config.toml
arch = "mobilenet_v2"
win_length = 400
weight_standardization = true
weight_decay = 0.1
Rows from block 12 of a small sound classifier, named by matrix and row number. Rows with one number belong to one channel. Each number is 500 + 50 x the weight over its row's rms, rounded and kept within 0 to 999. All counts start at 0. Numbers have three digits each. After the name is the row's rms in percent of the matrix's.
Before each channel's rows are labels from the 100 clips, of 14976, where the channel reaches its highest value: "top examples" is what is common among them. Only what is clearly more common there than usual is listed. The data: single notes of musical instruments (NSynth).
# convs0: expand pointwise conv (model.blocks.12.convs.0.weight, 800x200x1, standardized in use), inputs 134-199
# convs2: project pointwise conv (model.blocks.12.convs.2.weight, 200x800x1, standardized in use, transposed), outputs 134-199

top examples: pitch class F#
convs0.627 135:508490500500598380490507543553492587510503498482503393434560580573482566466548533459469461508536502500464497502500591608626500500548500500526495486389489492559606488560500457498489505488500500390455
convs2.627 156:559539501498496500500504499500511579555536548500500471447596524596498559457578540457501445502504509527492499502502619584619487515542415515506448506500482488497596518525556499476498499499441490480453

top examples: mallet
convs0.197 085:615465505500501448500505508517503529500504501463513393426562551575487517453520538438449488523511500478476501500501577601669507501550484500531499510377465471502556495501517491500490526498516500454495
convs2.197 084:514425458508482504504491487504510460488522496504482451474516498473467537467508504459440461494462489487491496474484494500515506525515464499508581519483504475532499497502500515521500507502522498476522

top examples: pitch class D
convs0.323 040:502492500500447553185510418500542443500500476542498509676781498425502536502515499491502587497498500615510498500498495499461499500495500501499498539521470503500539498492501516500497499497503501500505
convs2.323 010:506492257529496500500500500500501500499505484500514497499481512499499509493493510500491500515497497505499512500504493501505513500481501491502674500498541498498512499486499507598500504500498494503472

top examples: pitch class C#
convs0.634 163:440570557500527513498423550418460505510474558492484558557402479440576407517440433592567559441538509461542538535498430472508522490506500501425482486562529506538359515540499521479534532480521499494566
convs2.634 149:476510502492547494499533564494461493500498498437507605520414484477511428524471491571523539509501499514522553503502460424412503500461507502468496347497606500493500514506508570502502504505451500540494

top examples: pitch class F; octave 4; note: F4; note: F3
convs0.710 189:502500486491399655506468401501575441470501490591480574502556463501486588549604541453493481533427480565499425430495477447336407496493499521506516589565436512472457476439495459499519432528517522508521
convs2.710 151:496499484492522489522525516496482479486505484486495530510412498498503437508445455563500515491501512519500550506508501458465500495514500507536544448412525504496530531504500496539502490467467503501485

top examples: synthetic; bass; pitch class A#
convs0.9 051:500519532499497505500405513494473519500498519479500433454516514521499489466506506494501496502510500438458462500500519553601511500545496500497496564479493494546427501506501489500501550505586500377571
convs2.9 033:500500506514500493500313505500493508495493508790501498501497502516500482501489496505500501498502500473504500500500543512501501500501499500500510499490502499552458500511500500500500501498583499494515

top examples: pitch class F; octave 3; note: F3
convs0.42 169:491493495481486509502501493532529538500540465521415691523485403508573426526512467606682579484556540511510448504427471470475352509497519523457435518603488544396521519463499493488520411507400521545436
convs2.42 291:460571555390463605435508500489500505500426500523412576520415403470558457606478436577657558372658546483552525565500435425487417491484506536463418500520500540471500454481501500469496406482497600523492

top examples: mallet
convs0.178 040:556450505510506484500500501499495644500500444478500488496503502508498459494500501499498498501508500499495497630500506508525515500519500500498499508495500480488588501500516499500500500500499500500496
convs2.178 009:565500499500497502500497499500501497500501500501500478499834510711500758497572501499499499502500500500499500500500894501511500500500500500543502503500500499499499500494500500503500500500502500500500

top examples: pitch class D; octave 7
convs0.414 043:491501502500504404500500428711501454500499500510500513505498498492500502390499499499500501510542500590511501500500494492475500499500500500612082499531495501502506502505503499330499500500498636500503
convs2.414 010:500496479500501481500487526500487498499501500485503501500495499575498481499497500503498501503498498506500514500501545499516502500499496500490535476499503498504575500515500502523500500501500499502499

top examples: bass; octave 1; octave 2
convs0.286 064:528482500500500499500525428505510336389502488560530492499503496496500480502504703497500500500332425499504501499359546504561500531506508500500500503495481480495452500496499495500501478500578500496503
convs2.286 023:501499498498498501500498499500500501500499502500493498500483501399762551500497456500497500461500498499500500500500422479383503500500502497502534502498499501502499499497499500529500499500500500500500

top examples: pitch class D#; note: D#5
convs0.546 081:442511582500596500500493680489450500500452552487500565601387466469500312588436477589509524501515500453523577500549416500500501491508498477309415392559599497525472511583514497428504499493478500510515
convs2.546 127:508519495509504466491508552458467553484477498462489534550456550400503421561427461570499539459561541457556523551533427519408468480451508511502455424469661508525488495513498537504502458476495501501491

top examples: pitch class G
convs0.17 070:484498513500519495500455416511513477500500502563501491494552498503501578500529506459500498508498495484491460495495481503507500504555481501493501566506436485520430501507502435500501515504554500416563
convs2.17 032:502483441630500500500502493500500480500512500500502490493598501578500671464556510433495481543500500508479500500500577516501569500500498486505558500498500484537510500567500500510500517500500475499500

top examples: mallet
convs0.530 094:571506499500425536500488484500566500500514501504480467519533503460604575503500470483510511459558500485494447506428476509512496500496508501698471601493500591505469486490352506573431495451532530478506
convs2.530 035:500499387569497502500501499500501513500502484502500444492559509423502637482514502467496487475499483500487481500494498532458502500499520500519569501502502528499495500496499502576500501501501499501501

top examples: pitch class G#; octave 6; note: G#6
convs0.488 105:500500533500505532500493509549549397498501500498500537506465496474447471511499520463500502578418390497526572481516485466473500523570500491465637481515420497502502499501557502499502571568476396506491
convs2.488 107:500500487500500500500500500500500500566500500500500500500500501500500500500500500500500500500500500492500500500500500504507512500500500500508489500497500500503500500500500516487477500500501500500502

top examples: pitch class E; octave 4; note: E4
convs0.739 125:500548552500532455484501572486460620500490500440472421542523509448507510518487465481508513481549508453522460517483486544566503499499587504515428485478501610499509496500495543476384476361524500501496
convs2.739 086:500501477492473565500552453546614455501499490550485506549485499369501532553496473503497526486496499473504497501500369475389499500486511522506521508513500543490414497476491470508498497508515502507532

top examples: pitch class E; pitch class D
convs0.100 129:504519499500490466498527524489480548502500500440497419506519514448580526491465492500522524430579503470490470536490511546571500500406532510536467495490562561439526498482415591501429500472489501523449
convs2.100 163:494562521495542458478503528481472550547500553454528501501487498560498450478470510521503503511517505499506544512525553513584516481484520489496382476498534488490535503516537527449500530490471486505499

top examples: bass; pitch class A#
convs0.572 136:467594495492501505500511498507508502500500501477463579542471282509499430481506493499538590500445500522482463440463379435380409508505521518445482490636495662492532513492500493503505322504312557547449
convs2.572 146:445516485426495584501600559463492485493480467494478548567384407423571407518358399576535602449494498510535515537500423385436431502353536547472506494544532574437507497482500574508433427496475573622461

top examples: pitch class D#; note: D#6; note: D#5; note: D#7
convs0.537 076:529456505500405540500480373548584500477500502518487537488530502515576552584519505483505492456586500501483483494343500503510493500513497502501500738515495507493496503405403502588501444630509726485505
convs2.537 013:492503461495500500500539504500497437500500471499495505503244491350501482505497430508505506495501500497503503500500215317499500500500500500466597498518501500500499500500501500527501500501496500502500

top examples: pitch class E
convs0.97 043:499638501500540438500528630470394592500500499399499489500449521532500376498449479553469500493503508516497564512569525498515496499437518500507322406460637518393569501501500547500502420416409500525406
convs2.97 020:499501498499497519500501495500506428511520501502500508505516499526500588487534500487501504500500500499504500500500541498674508500500488502503562516501490496498484500482498500508500521500501500500514

top examples: instrument family: bass; pitch class F#
convs0.672 049:668497500500554473500412491625500445500500500499500492482508502544500198484500500483499500620458500500471489500488505501513500545588499500504500501404500490534640505544520429500501500501513500442500
convs2.672 018:507457399529497500500501449500496471503501499499503498500497519500500561498490498490413491502471501619500514500505529499357504500496507499522598500439504503498500411488477508553498497500500500502491

top examples: synthetic; bass; pitch class B
convs0.256 119:501499499500521521500396536474487456516497565486515520565442485433517422524405465547502534477522500435582583526501462494499563500518481500500496479475525445682391499580500529485491567485578485436621
convs2.256 133:506483499503500528500331469500504485500501535678493487496480484488498488497483479499499499492500464417496438499480490500487507500523500493501500567498422484574321502509500498500607539627645500397636

top examples: pitch class F#
convs0.620 050:503335500500600450500475461530503501500501500511500499463500501623497336473511495598499484501460500549471475493501506500521500501550491500497503505475494476507543501516530464501507505512507500403501
convs2.620 019:511488486535497473500501506500495506506502510497507494501575523561500595499515499427489501505499501529501508501506574499497512499497502498526574500444503501507506491497114502543497500499504491495499

top examples: pitch class F; octave 5; note: F5
convs0.732 058:490484507504599403500542559486408504500500500432512502495450490514509356500447493526538521505529505465477406505501404501550533502481523474523492423501552548469630533505473533500501502500424497544478
convs2.732 011:496504500500499486703502537500459529500497501449504502502408500453500389502410469553497516503499501495511533501505473451512503499497527500479505463500559508498541498498499522509500497500498500521499

top examples: synthetic; bass
convs0.15 066:497506506500499501500483421499495516500500500500500499497500500500659483499490500501518531501583500427490484611432500500605499500500499500494404534509499499497441502499369487501585510504513500477522
convs2.15 017:501503489507501483499532519499477521499500498462507501501486500498500502497492499506500502514500500515502510500505499447495502500498524498493500484500517507497584500499501511521500492500452500525462

top examples: pitch class F; note: F5
convs0.738 056:491511504503621342500511509497495513500500501453513501500463438523510305493472496525538524507419502496488500506501498500562508498492514488455492389504538498476562523543510516500501512501459498522497
convs2.738 026:465517513500523463498501545500460528496483501462502517507404496492751385505450470563507542502506502494509518506505421420487501499493545487466497447500554509500521501526504517500500497496483500512497

top examples: mallet
convs0.175 054:500501477500505498500500328500500521500500500481500498496501500503500466435501501493500500500514500488561490505500501501530500500522500500493500441504481500497500501500514489500500500500501500496500
convs2.175 006:504499494507492500500492498500501499502502501499499492499483502500500544491483343491492498299498494496498500498500503505508501500499500500505519507496498500499483496482498500508500509500501497500499

top examples: octave 2; mallet
convs0.72 238:627484470502461403498542535503474554516500499407518427453516546565502488404483531500501480494555520501453509529489613574631508487458534467597466462413530492412631461433502566495461520461456469545411
convs2.72 262:480502507479499501511515533467431500464478506453486477511476484441471489497464481496474507494485475476522502480490446482492505502486514513445522479577516529500475503520489532507493501499503499560522

top examples: pitch class E; bass
convs0.491 136:460587504504500483499523534443480524501499500453502515505476483494586456496470492551591508494533526495494548525521501484518500497468506491452498484557509501428505551426496517519493507493423498527468
convs2.491 186:497523610500498501485490498500500652500496502504514491501526505489500508510512510483515501495552500462509447542489474530636457499525523525492419523531470500412494499500520488473520500498537546498465

top examples: pitch class G#
convs0.436 049:505501502500496499500501505499530507500500499515501517504498477495331536504511498475500501500498500499517443501500484491480500500500500500499500494397480501504557512505581492500500500469538500517515
convs2.436 036:500499499502500483500488500500500681500501499202502453499504501524500499499500502500499498502499500501500501500500521500572502500500500499500513500500500498500506500500500500506500501501500499499493

top examples: pitch class A; note: A4
convs0.157 077:536508534500514440499492550499469583500495509418508423462537526535471456424512517473477489520517506500484485500490539543587500497528516500511484495434479509465588500502630556498492498466499501555442
convs2.157 057:494506481524500500500504502500498509496500475491502398419582507547336551411535522400464454586490500515446496490503530508511491500497534500478520489509489511473555503477521507527500485499480502520464

top examples: pitch class D#; octave 2
convs0.550 133:520500475499445566500524441536550437489683387536499486489519503493494529489527501486495495506475500498489470493489491475519480501460495527545502530503483502482540501436415482613501491530429622491460
convs2.550 051:370515495497502499500535508500498475497500477482495586501434405426477493500499431500500501488474495502498519500503394306331501500500501494461529489568501497498500504500506500526512501558471498558494

top examples: pitch class E; bass
convs0.260 081:457499523495509513500480506500500480500500500527484518515408444464529365514484413516603587403549497448541501555456494466488501500500497500314411500633502500505350524504500505436500497509504500519534
convs2.260 154:492498496501460530491496500500500497499500496545407569525422361422528493620488436545663564343672499436528506594499386422466470500500503507477508500543500504493445430490500500506545478500497535502495

top examples: pitch class A; octave 4; note: A4
convs0.132 100:403541501501502539502493460501529469500501498543449709561471403456571486592504488587672542480479483506540501494478366406431438500502498501389491525641474521482406519507503481482507489502510511499527
convs2.132 103:483498500481494558501503499494501466501505494502366726556351365421520429609459414606662541389595545498529563499524409337349449500468502525462504502527499527491482431461470500507500464464497558506500

top examples: synthetic; bass; pitch class D#
convs0.43 118:492503516500464551500449443500510483500500501557501500498523496488535547503511467483540498410498492461494453560455481500500498503528494500540496632518457498495389508497389427500505518531572630425557
convs2.43 046:503497463510500489330537507499491513497510490485509507500473505501425502484495498510492501513490499539483513494505504416389504500477520497499510472608524514478537499496222515529500491500447498575455

top examples: pitch class F#; pitch class F
convs0.68 106:497499522500562469492414474506497502501500520516513494487512503517532493494518505501547506498509501482483461504495492520526507505554466500479480519495459472539449515534504405484505525507557499380587
convs2.68 060:497475477514531482500498501500496465500506506499502504499502500586499492494503499506499485499501504518509519501503574497503544500504495464501562491490502474550546500551500497501498503498500491471509

top examples: pitch class F
convs0.75 057:493504501500522500500504481499499500496500408516500505501414495484593451516502500515576501501499500500498499500500471498480452500492501500492501508525569504496475596502500481501506499501500500500540
convs2.75 010:500501500500503483500528518500477502501499502469507512503305499493501411501447494516500512502500500514509528500504448408311502500497512500491500454500525510499528500502500513501500498500485500526486

top examples: synthetic; bass; pitch class A#
convs0.51 130:489506526500422570505448409499574474500500503625521460489554507482510578485523511445492469486498489423488442504483489519534519500535454506564503662517450474522298484473448463500524537536637501397567
convs2.51 061:498502502496380516500499502499586497493499498499496526508475478484501509509501484506501501477467498502514507501501478463447507500500501502497547573548501501502471500502466501562544499594484499517502

top examples: pitch class A
convs0.347 140:507549520508498447495517621470443671490467506432493455496507555507412497494491497496437494537518539525496546502522525526525498468463590497506489443495522581466615495498567593501457443421446501613397
convs2.347 216:536526562500499455495503574500487713472472496472506510510497516494517497535499508505515519501501500502512492501500499499491449495496564509526433498476503526485514482495499545499500451471509519522418

top examples: pitch class C#; octave 3
convs0.657 038:472502500500500504500500490499500492500500500500501631518173485389500337538500395499499500493500500457499497500501255490408501500500500500477501499546560500550497517500500500500501500501500500502501
convs2.657 020:502509497499498500479506501500500500500500499499502495500496501480500671500559494501499506501500500498494501500501489500583500500484509504501520554500311508476509498493553515521500499500499503513497

top examples: octave 7
convs0.665 023:500499500500510499500469497500500322500559500503558500501497500499500495500498499502500500503492500499502503502501499500494500500514499500472500500500501495501500500500559500500500505500500500423499
convs2.665 009:502497496504498500500502500500501498502501500500506499500497502500499498498498502500498499503497498500500506500505506500571503500498499500501521500500515499500500499497499502505500502500500500501499

top examples: pitch class D#; octave 5; note: D#5; note: D#4
convs0.559 089:500501511500415502512489480501523507450499468631461484486519501486498529510507500486499497489501500498486491496498496462510494500459496501515554535668482546483483501500338485634501375502508500485503
convs2.559 026:466500497507500490500518509500493502495500497482505504502447447490591466500497491510499525507496495496502514500501453416445500500499501500476517488503505500499500500500500502507502500501438499514492

top examples: pitch class A; guitar
convs0.142 050:480502532500558496500511503499475541500500500399508503534511480474500480519487499495506512508480500462541492500500468544501524500535500499457442506514454569500501509502575633496500479467526500500562
convs2.142 038:497501522500503492500497504500494573501498504497501500498500502532500493496500500500500499501500500518500503500500515501513503500502498500497483498499500496500508501504501500498500503499500499500499

top examples: mallet; octave 1
convs0.653 037:592434451500488429500487489577498500500499500499500489498508660552495519497501533504423500504547506618501566546501653529595501500510476500617502499350497479501620378507478485500500500500500500464487
convs2.653 012:519385444495491500500487490502527307505515501532500530474587519509446648447586519428443417515468473535489508490497514380298511500553457497517670532459375457569471499495501428521506511506508499471498

top examples: pitch class A
convs0.675 043:509499498500543416500507773491360694501502499465500471496500553513453481496487500501458499500504503515498549500500531506516500491492514500506484397477567559500573499513550591501501465444452500534430
convs2.675 045:500500503501500500500502500500500642502503500500500502500495499510501500499497500506502501499500500526500500500500514498482502500496500500504501499500504500498501500492498501501500500500497499501465

top examples: pitch class D#
convs0.542 106:512500512499454629543555485501577465480501477516415531499518503497525531586512499547497493504501500499487493513403487510469479500477486554519500531518484510500498501499444486648500491501510598520459
convs2.542 022:397502487509502492500553516500478482500499482490499502500389442375500471500479432501498500499500500498502519500501313259434508500500503500470546427592506500501501500504500500541504500500480500543497

top examples: bass; mallet
convs0.262 054:500497491500452503500511445501515497500521499513499504503489498541501494504501500500500457497498498498504500500500496499486500500501499501510630507567499500489498499493497498293500499500493554498502
convs2.262 016:502499455505421502500497499500501499500499499500501499500496504499500625499514499500496500499499498511500504500500504498499501500498512503502589503499501502499520497489497501549498496499501501501496

top examples: pitch class A; note: A3
convs0.185 094:491503506500504517500496496505504485500500500508433656514375412483630397575500499694624530359513496490518487515394382479349495507501495500362446517605484499500365507501502487408506501507511500494524
convs2.185 072:502497564478499580500475482500521493505502500593435490497507486500510510496504485480564485411507483401500447500474504502490502500505499506502482545495481499508317500500500497500536506500553533493504

top examples: pitch class D; octave 4; note: D4
convs0.424 053:499501501500508517500503446500517407500499500506500510509500490486500515504479498496500502504497500499519430500500473494336500414501554500487498498523490504502434500503504496595499499497499500500500
convs2.424 012:500500453502500473500496530500485497500501501482509500500458500475498432499474500505497501511497496494503526500503486490503502500498501498491536478500525499499513500498500502513501501501493499502488

top examples: octave 7; pitch class C
convs0.158 080:543498505500500489573602524535493539500507501466521483491504506511499472491480503498495498502521500478558501501500508516562502500504500500573498494372499494499536499500496505500494503495500500497462
convs2.158 069:593486471497473509500496476500535496501510502528502498486552576544243555494542552489452464506500560555496499500505560543506496500503497501620473498309488497500499489477500493484498501500505500492503

top examples: pitch class E
convs0.324 151:423596516523540457500596643415376500510499488330516470510473471450534473485439483500532530480553501419476506528497475506561542498471526494468494458554518501467504533466475542506479532497445491556507
convs2.324 256:500541586505498474500501507502501508507500493428522390490602528512500524476520528418498500513531482367498485501498521647683513506557504504505486523499433491464500499477498490508469599501549501501500

top examples: pitch class A#
convs0.611 078:503479489500508504501496553500467466500496499501500536581345491390521298575378420600509541491500500458605534505492404474466501499484499496514453428471562498538402490562484512455501500449508500490525
convs2.611 085:438577569485499500351507502500500520490455476492500502499499496481614509501502468501552500500500469450500503499500451480600471500531539515424491499512398529470501508497500387510502467499480519520479

top examples: octave 7
convs0.325 032:501502500500462563500500408500577481500500531553499516503501493484147589532501498348495507495495500491501495501549481501385500500499500500495498534521482502502496502499496485500498500498496501498500
convs2.325 019:500500499500500500500500500500500618500500499500499500500500500500500500500500499500500500499500500500500500500500499500500500500500500500500501500500500500500499500499500500501500500500500500501500

top examples: octave 1; bass
convs0.239 046:560487474499318512500559402503655485386500488508500508504535498676501508504501500500500500499519397499507496500500493493492393500502498501510500507502498500499513499493497497534500453500493704499489
convs2.239 016:503499481503497501500497499500501501500500503500499499500487504481500609499494496499493500494499499503500502500500478496464501500499504500742559503497500501501500497495498500545499500499501500500499

top examples: pitch class G#; pitch class D; octave 7
convs0.432 049:494374501500503511500500433508502436500500500513500508506499493475500505507499499500500500499498497497531492501500492487494500499500501500494498499510498502503494496505499500455497500496501589500511
convs2.432 007:502497413501498488500488503500497498500502499495506500500496500603498544496495504501494501507497497498499508500503530501525504500499497499496536484496509497502592500498500502519501501501497499503499

top examples: octave 2; octave 1
convs0.606 072:490507508500520486500499521500485525499496500482485558567237423397561260510398426616554540397541500481621499582385308498493499499489502500487402499589504504502388505530383532489500499491502557506512
convs2.606 056:482517500538501434500502513494449531480497496480489462444530495521500573475539495439503500500501469486436459434474496500509505500523531504486519496513502517485550615506509502523500505500485500507503

top examples: pitch class C#
convs0.633 036:492500530500499500500501497500501375500500500500500503502430453497500180816499470501500501500500500499503387500500497499257500500500500500490500500521501499500497501499498501500501398501500500500501
convs2.633 026:505499484508498500500501421642500500500500499499502485500498502499500581494510499469498501503500500500487502500502500498514500500496502503501554500500502501499501496493499507538499497500500502503497

top examples: pitch class G#; octave 7
convs0.348 048:501500495581452539500530422501526184500500400533498500489519500509497504504542503459500496506489500502498457487497497500494497500504500502507497550515456510439547513468500507498496499497491501556484
convs2.348 030:500500479502341503500499264500501499500500493501499500498499499498500558499505499496500499500500499500500500500500491496499500500499501500500537501502229501499501500495500192534500498500493502503498

top examples: pitch class A#; octave 3; note: A#3
convs0.18 257:524509535499462496481383442499508529498464560523480395440583535543503587438549521438500469484521502486407408493468542584563503494538479525575497597490462493523438499489474460494477522497593501411550
convs2.18 168:503505452504392530509510476496506460490514478504450476494487486497500528477496482494491478432476499528477499492501501472434498498441529500515556509591497519463503495463342535570500494507487506561490

top examples: instrument family: bass; pitch class D#
convs0.290 039:518490487500457510500501426515564496500500500517514508499505498572420547504527500498500500521493499537473480499493495499438464500501499500545500561521497502476521499470536482500502468506492504496478
convs2.290 025:501500486500497502500495499500501500500500499501502500500498500497500611499527498500499500501499496504456500500500498491497497500499501503501537502501500502498499499491499500533500494500500502502499

top examples: pitch class F; octave 5; note: F5
convs0.750 047:492490511505630459500529555561456515500500443429514567504434482499525345495450481542540520506528503478493503513500497499532516496485516487470491331505540500475558519508513519500501500500468499531494
convs2.750 019:485509510523514450499515546497449551487500498447508506529304501332499372500407442554497555512499501493504536500509294378469508500498529472472502418500566508495527501503507526516501497500480498533490

top examples: pitch class D
convs0.382 038:499500388500488536500499463500504480565499500513495500506505500502475507503500498480483481497482500498511478488497494500502500500500500501493692504517482504504494498503507500494498500495506501527504
convs2.382 019:499503488497498501500499501500500500500497499499489505509476492478501500508495452504504504469501500499509510500500371459497495500497504500498546500501501508498500499493499504516499494499499504505489

top examples: pitch class F#
convs0.102 089:488500505500583359500500470637512466500501500514501498464505547526500509471563503491509474507500500472459474469499488501547500526579498500480501516534463481494535514494502362501506553523510500423530
convs2.102 055:501501498500644498500500500500500577502500503500502463488589511549499572499528502499499482502499504504500501500501561582646502500646504499501499489498500502502511499510500500500500498500501500369493

top examples: bass; octave 7
convs0.196 057:639500507500484473500542506545496559500500501486503475490505504523495428461500501496497497504508500496492495500497512508612501500517501500501491505434514483495595500495516501500499501498507500489495
convs2.196 007:500501490501495501500498499500501499501501503500499498499494500493500649497496485493497500499500496496499499500500497500507500500499501500502525503500500501498500500442499500518500500500499500501499

top examples: octave 7; guitar
convs0.123 072:514431516500517406500552527539487562500500500468501484491502506523461445495499500500495497504528500470494497523500512511574501500516500500519488416352499488498640500503518500497499501496504503491445
convs2.123 022:631501490500468509500497466500546494503500499516502487498702516589499713481627506455419350503500500500494490500501629519509500500500499500595468552494498499499494499412499500500499500500505500499503

top examples: pitch class A#
convs0.78 085:497509523501513510500386521464447500500487548497514437455525522519520514465511516482503494504511500491406476501510526535576562492536472501496511517463496467583386503531500484500506554502596494411610
convs2.78 057:435584509460516496500474530489464488463411517293506541542405494419499444515448446557495515488494493486539529500496420418357473496469526556469510399505588563511416496536500557494487458477502507521523

top examples: pitch class F#
convs0.649 049:507496500500541467500482459550501501500500500499501497487499500517500186488503500497500500500500500499553458341491500500463500500563497500499500505467497489500511502511511469500501500503521500426499
convs2.649 014:508487470527497500500501217500500507501502500498505489501487502479500527498490498503495501506499501500500514500507499497533503500494505499504569500491503501498501492491499512564498499500501500504495

top examples: octave 7; pitch class G
convs0.476 056:497501572463502454470503433500522425578499557512501520517501479459508520515499498494503502500499500491532455500330459493466503498517502419499499523503491473503488499504499500413498502495516500500530
convs2.476 027:496498465519502471500497510500487500500501498490510500500480436501498472495493504502493500512497498497500522500506499463507508500498499498491541482411517497501526500503500504517501503501468496502487

top examples: pitch class G#; pitch class G; octave 7
convs0.208 056:513499494500465629500544449501527493500502486611500504504500499610501503504501500500560500499499499489506500500500494499496500500502499500516500733498499500498493499488497498500500500500505500499503
convs2.208 025:501500498500497501500497499500602499500499502500483500501493500492500600500497487500499500487500498498500500500500474496495500500499501500501532607501499501500498499496377500513499499499501500500501

top examples: pitch class A
convs0.353 101:512520506499498448496519582499471662498477515410490478501502534505446495499490494501448499499513530527501512503502513511508492484462585501505492467497518573479605497499532591500466450437464505603393
convs2.353 137:530503563501499475500504549500499692473471495462508513503498498498524500531500516505523517501500500499499489501500493498488475500496519500526473497478504499488503500491498541500500466469521500505430

top examples: pitch class D#; octave 7
convs0.503 112:500504510499403572537490419541545417460580470642498564486524476462626540555518483483506529472537500535479483494498434439507465500510498649549500553554486507452498502470329486551479496502511555496500
convs2.503 061:496498473524500465464508501500499501497512495499514500500497501499500501499500502497493500546483480500500505499501492496499500500498500499491514487504501500499514509498500496514505500500471476515484

top examples: pitch class G; pitch class D
convs0.466 070:487467453500506507500504429500515446572499500511502521512499483528505484506499498491520503502495500497597287486398464498480501499498503500510472497517486503502492509505504497499497499497593441501506
convs2.466 037:498498455517501477500496405500492499500501499491505493498488501501498492488498500501495499506497498502496514500505500472504516500499499494485547488501510495502520500501500501528501501501478484502489

top examples: pitch class D
convs0.304 037:500500457500435548500500318500528472500500237501499506506501500602503527505500498499502501496391500507511498500498492500496500475500500501500497522497473536500492499501500500500496500496504501518503
convs2.304 006:501501439502497500500498501499499502499501496498500501503475499482500504500494497506499503500499496496504522500501420489500500500496503498499638500501517501496499499486499504597500499500498500508496

top examples: octave 1
convs0.688 038:451504500500515500500500502498496499500500500499501702502397376399501117568497499502500501500500500499558486500501310498451500500540499500468330477546502512500496516502501499500501500501499600502501
convs2.688 013:505497494509499500500519501500500501500501498488506499500468503446554499497483503501492499508498498501500474500501435496506505500482506499502538875498531500488500498492499528548500501500499499512494

top examples: pitch class G#; octave 7
convs0.638 174:467522502500496541500500498469500490500503500489626410419595550565390594407577612388375400594426421525445478442596598514589525525543487500504602548494458403456589514410538468587523620537499428481498
convs2.638 097:418496498437482633502502415500501485499471494545396561532454356493676489574495379508577540386500500541503501487499487372381483500499500500445509565584475531499460499496500440502500426500498523558498

top examples: bass
convs0.101 062:694501508500502394500536507618497543500500501480502481479503503518496452461414501498498498504508501496498496554500509513803501501514502510499487498490492499484615501500517535500499503447499500505486
convs2.101 017:501501427494494506500500499500501497501499498501501498494552501547500701498528501430498485501500474506425460500500533501501499500498506500500525504500499505496495499461499501521500496500500503504484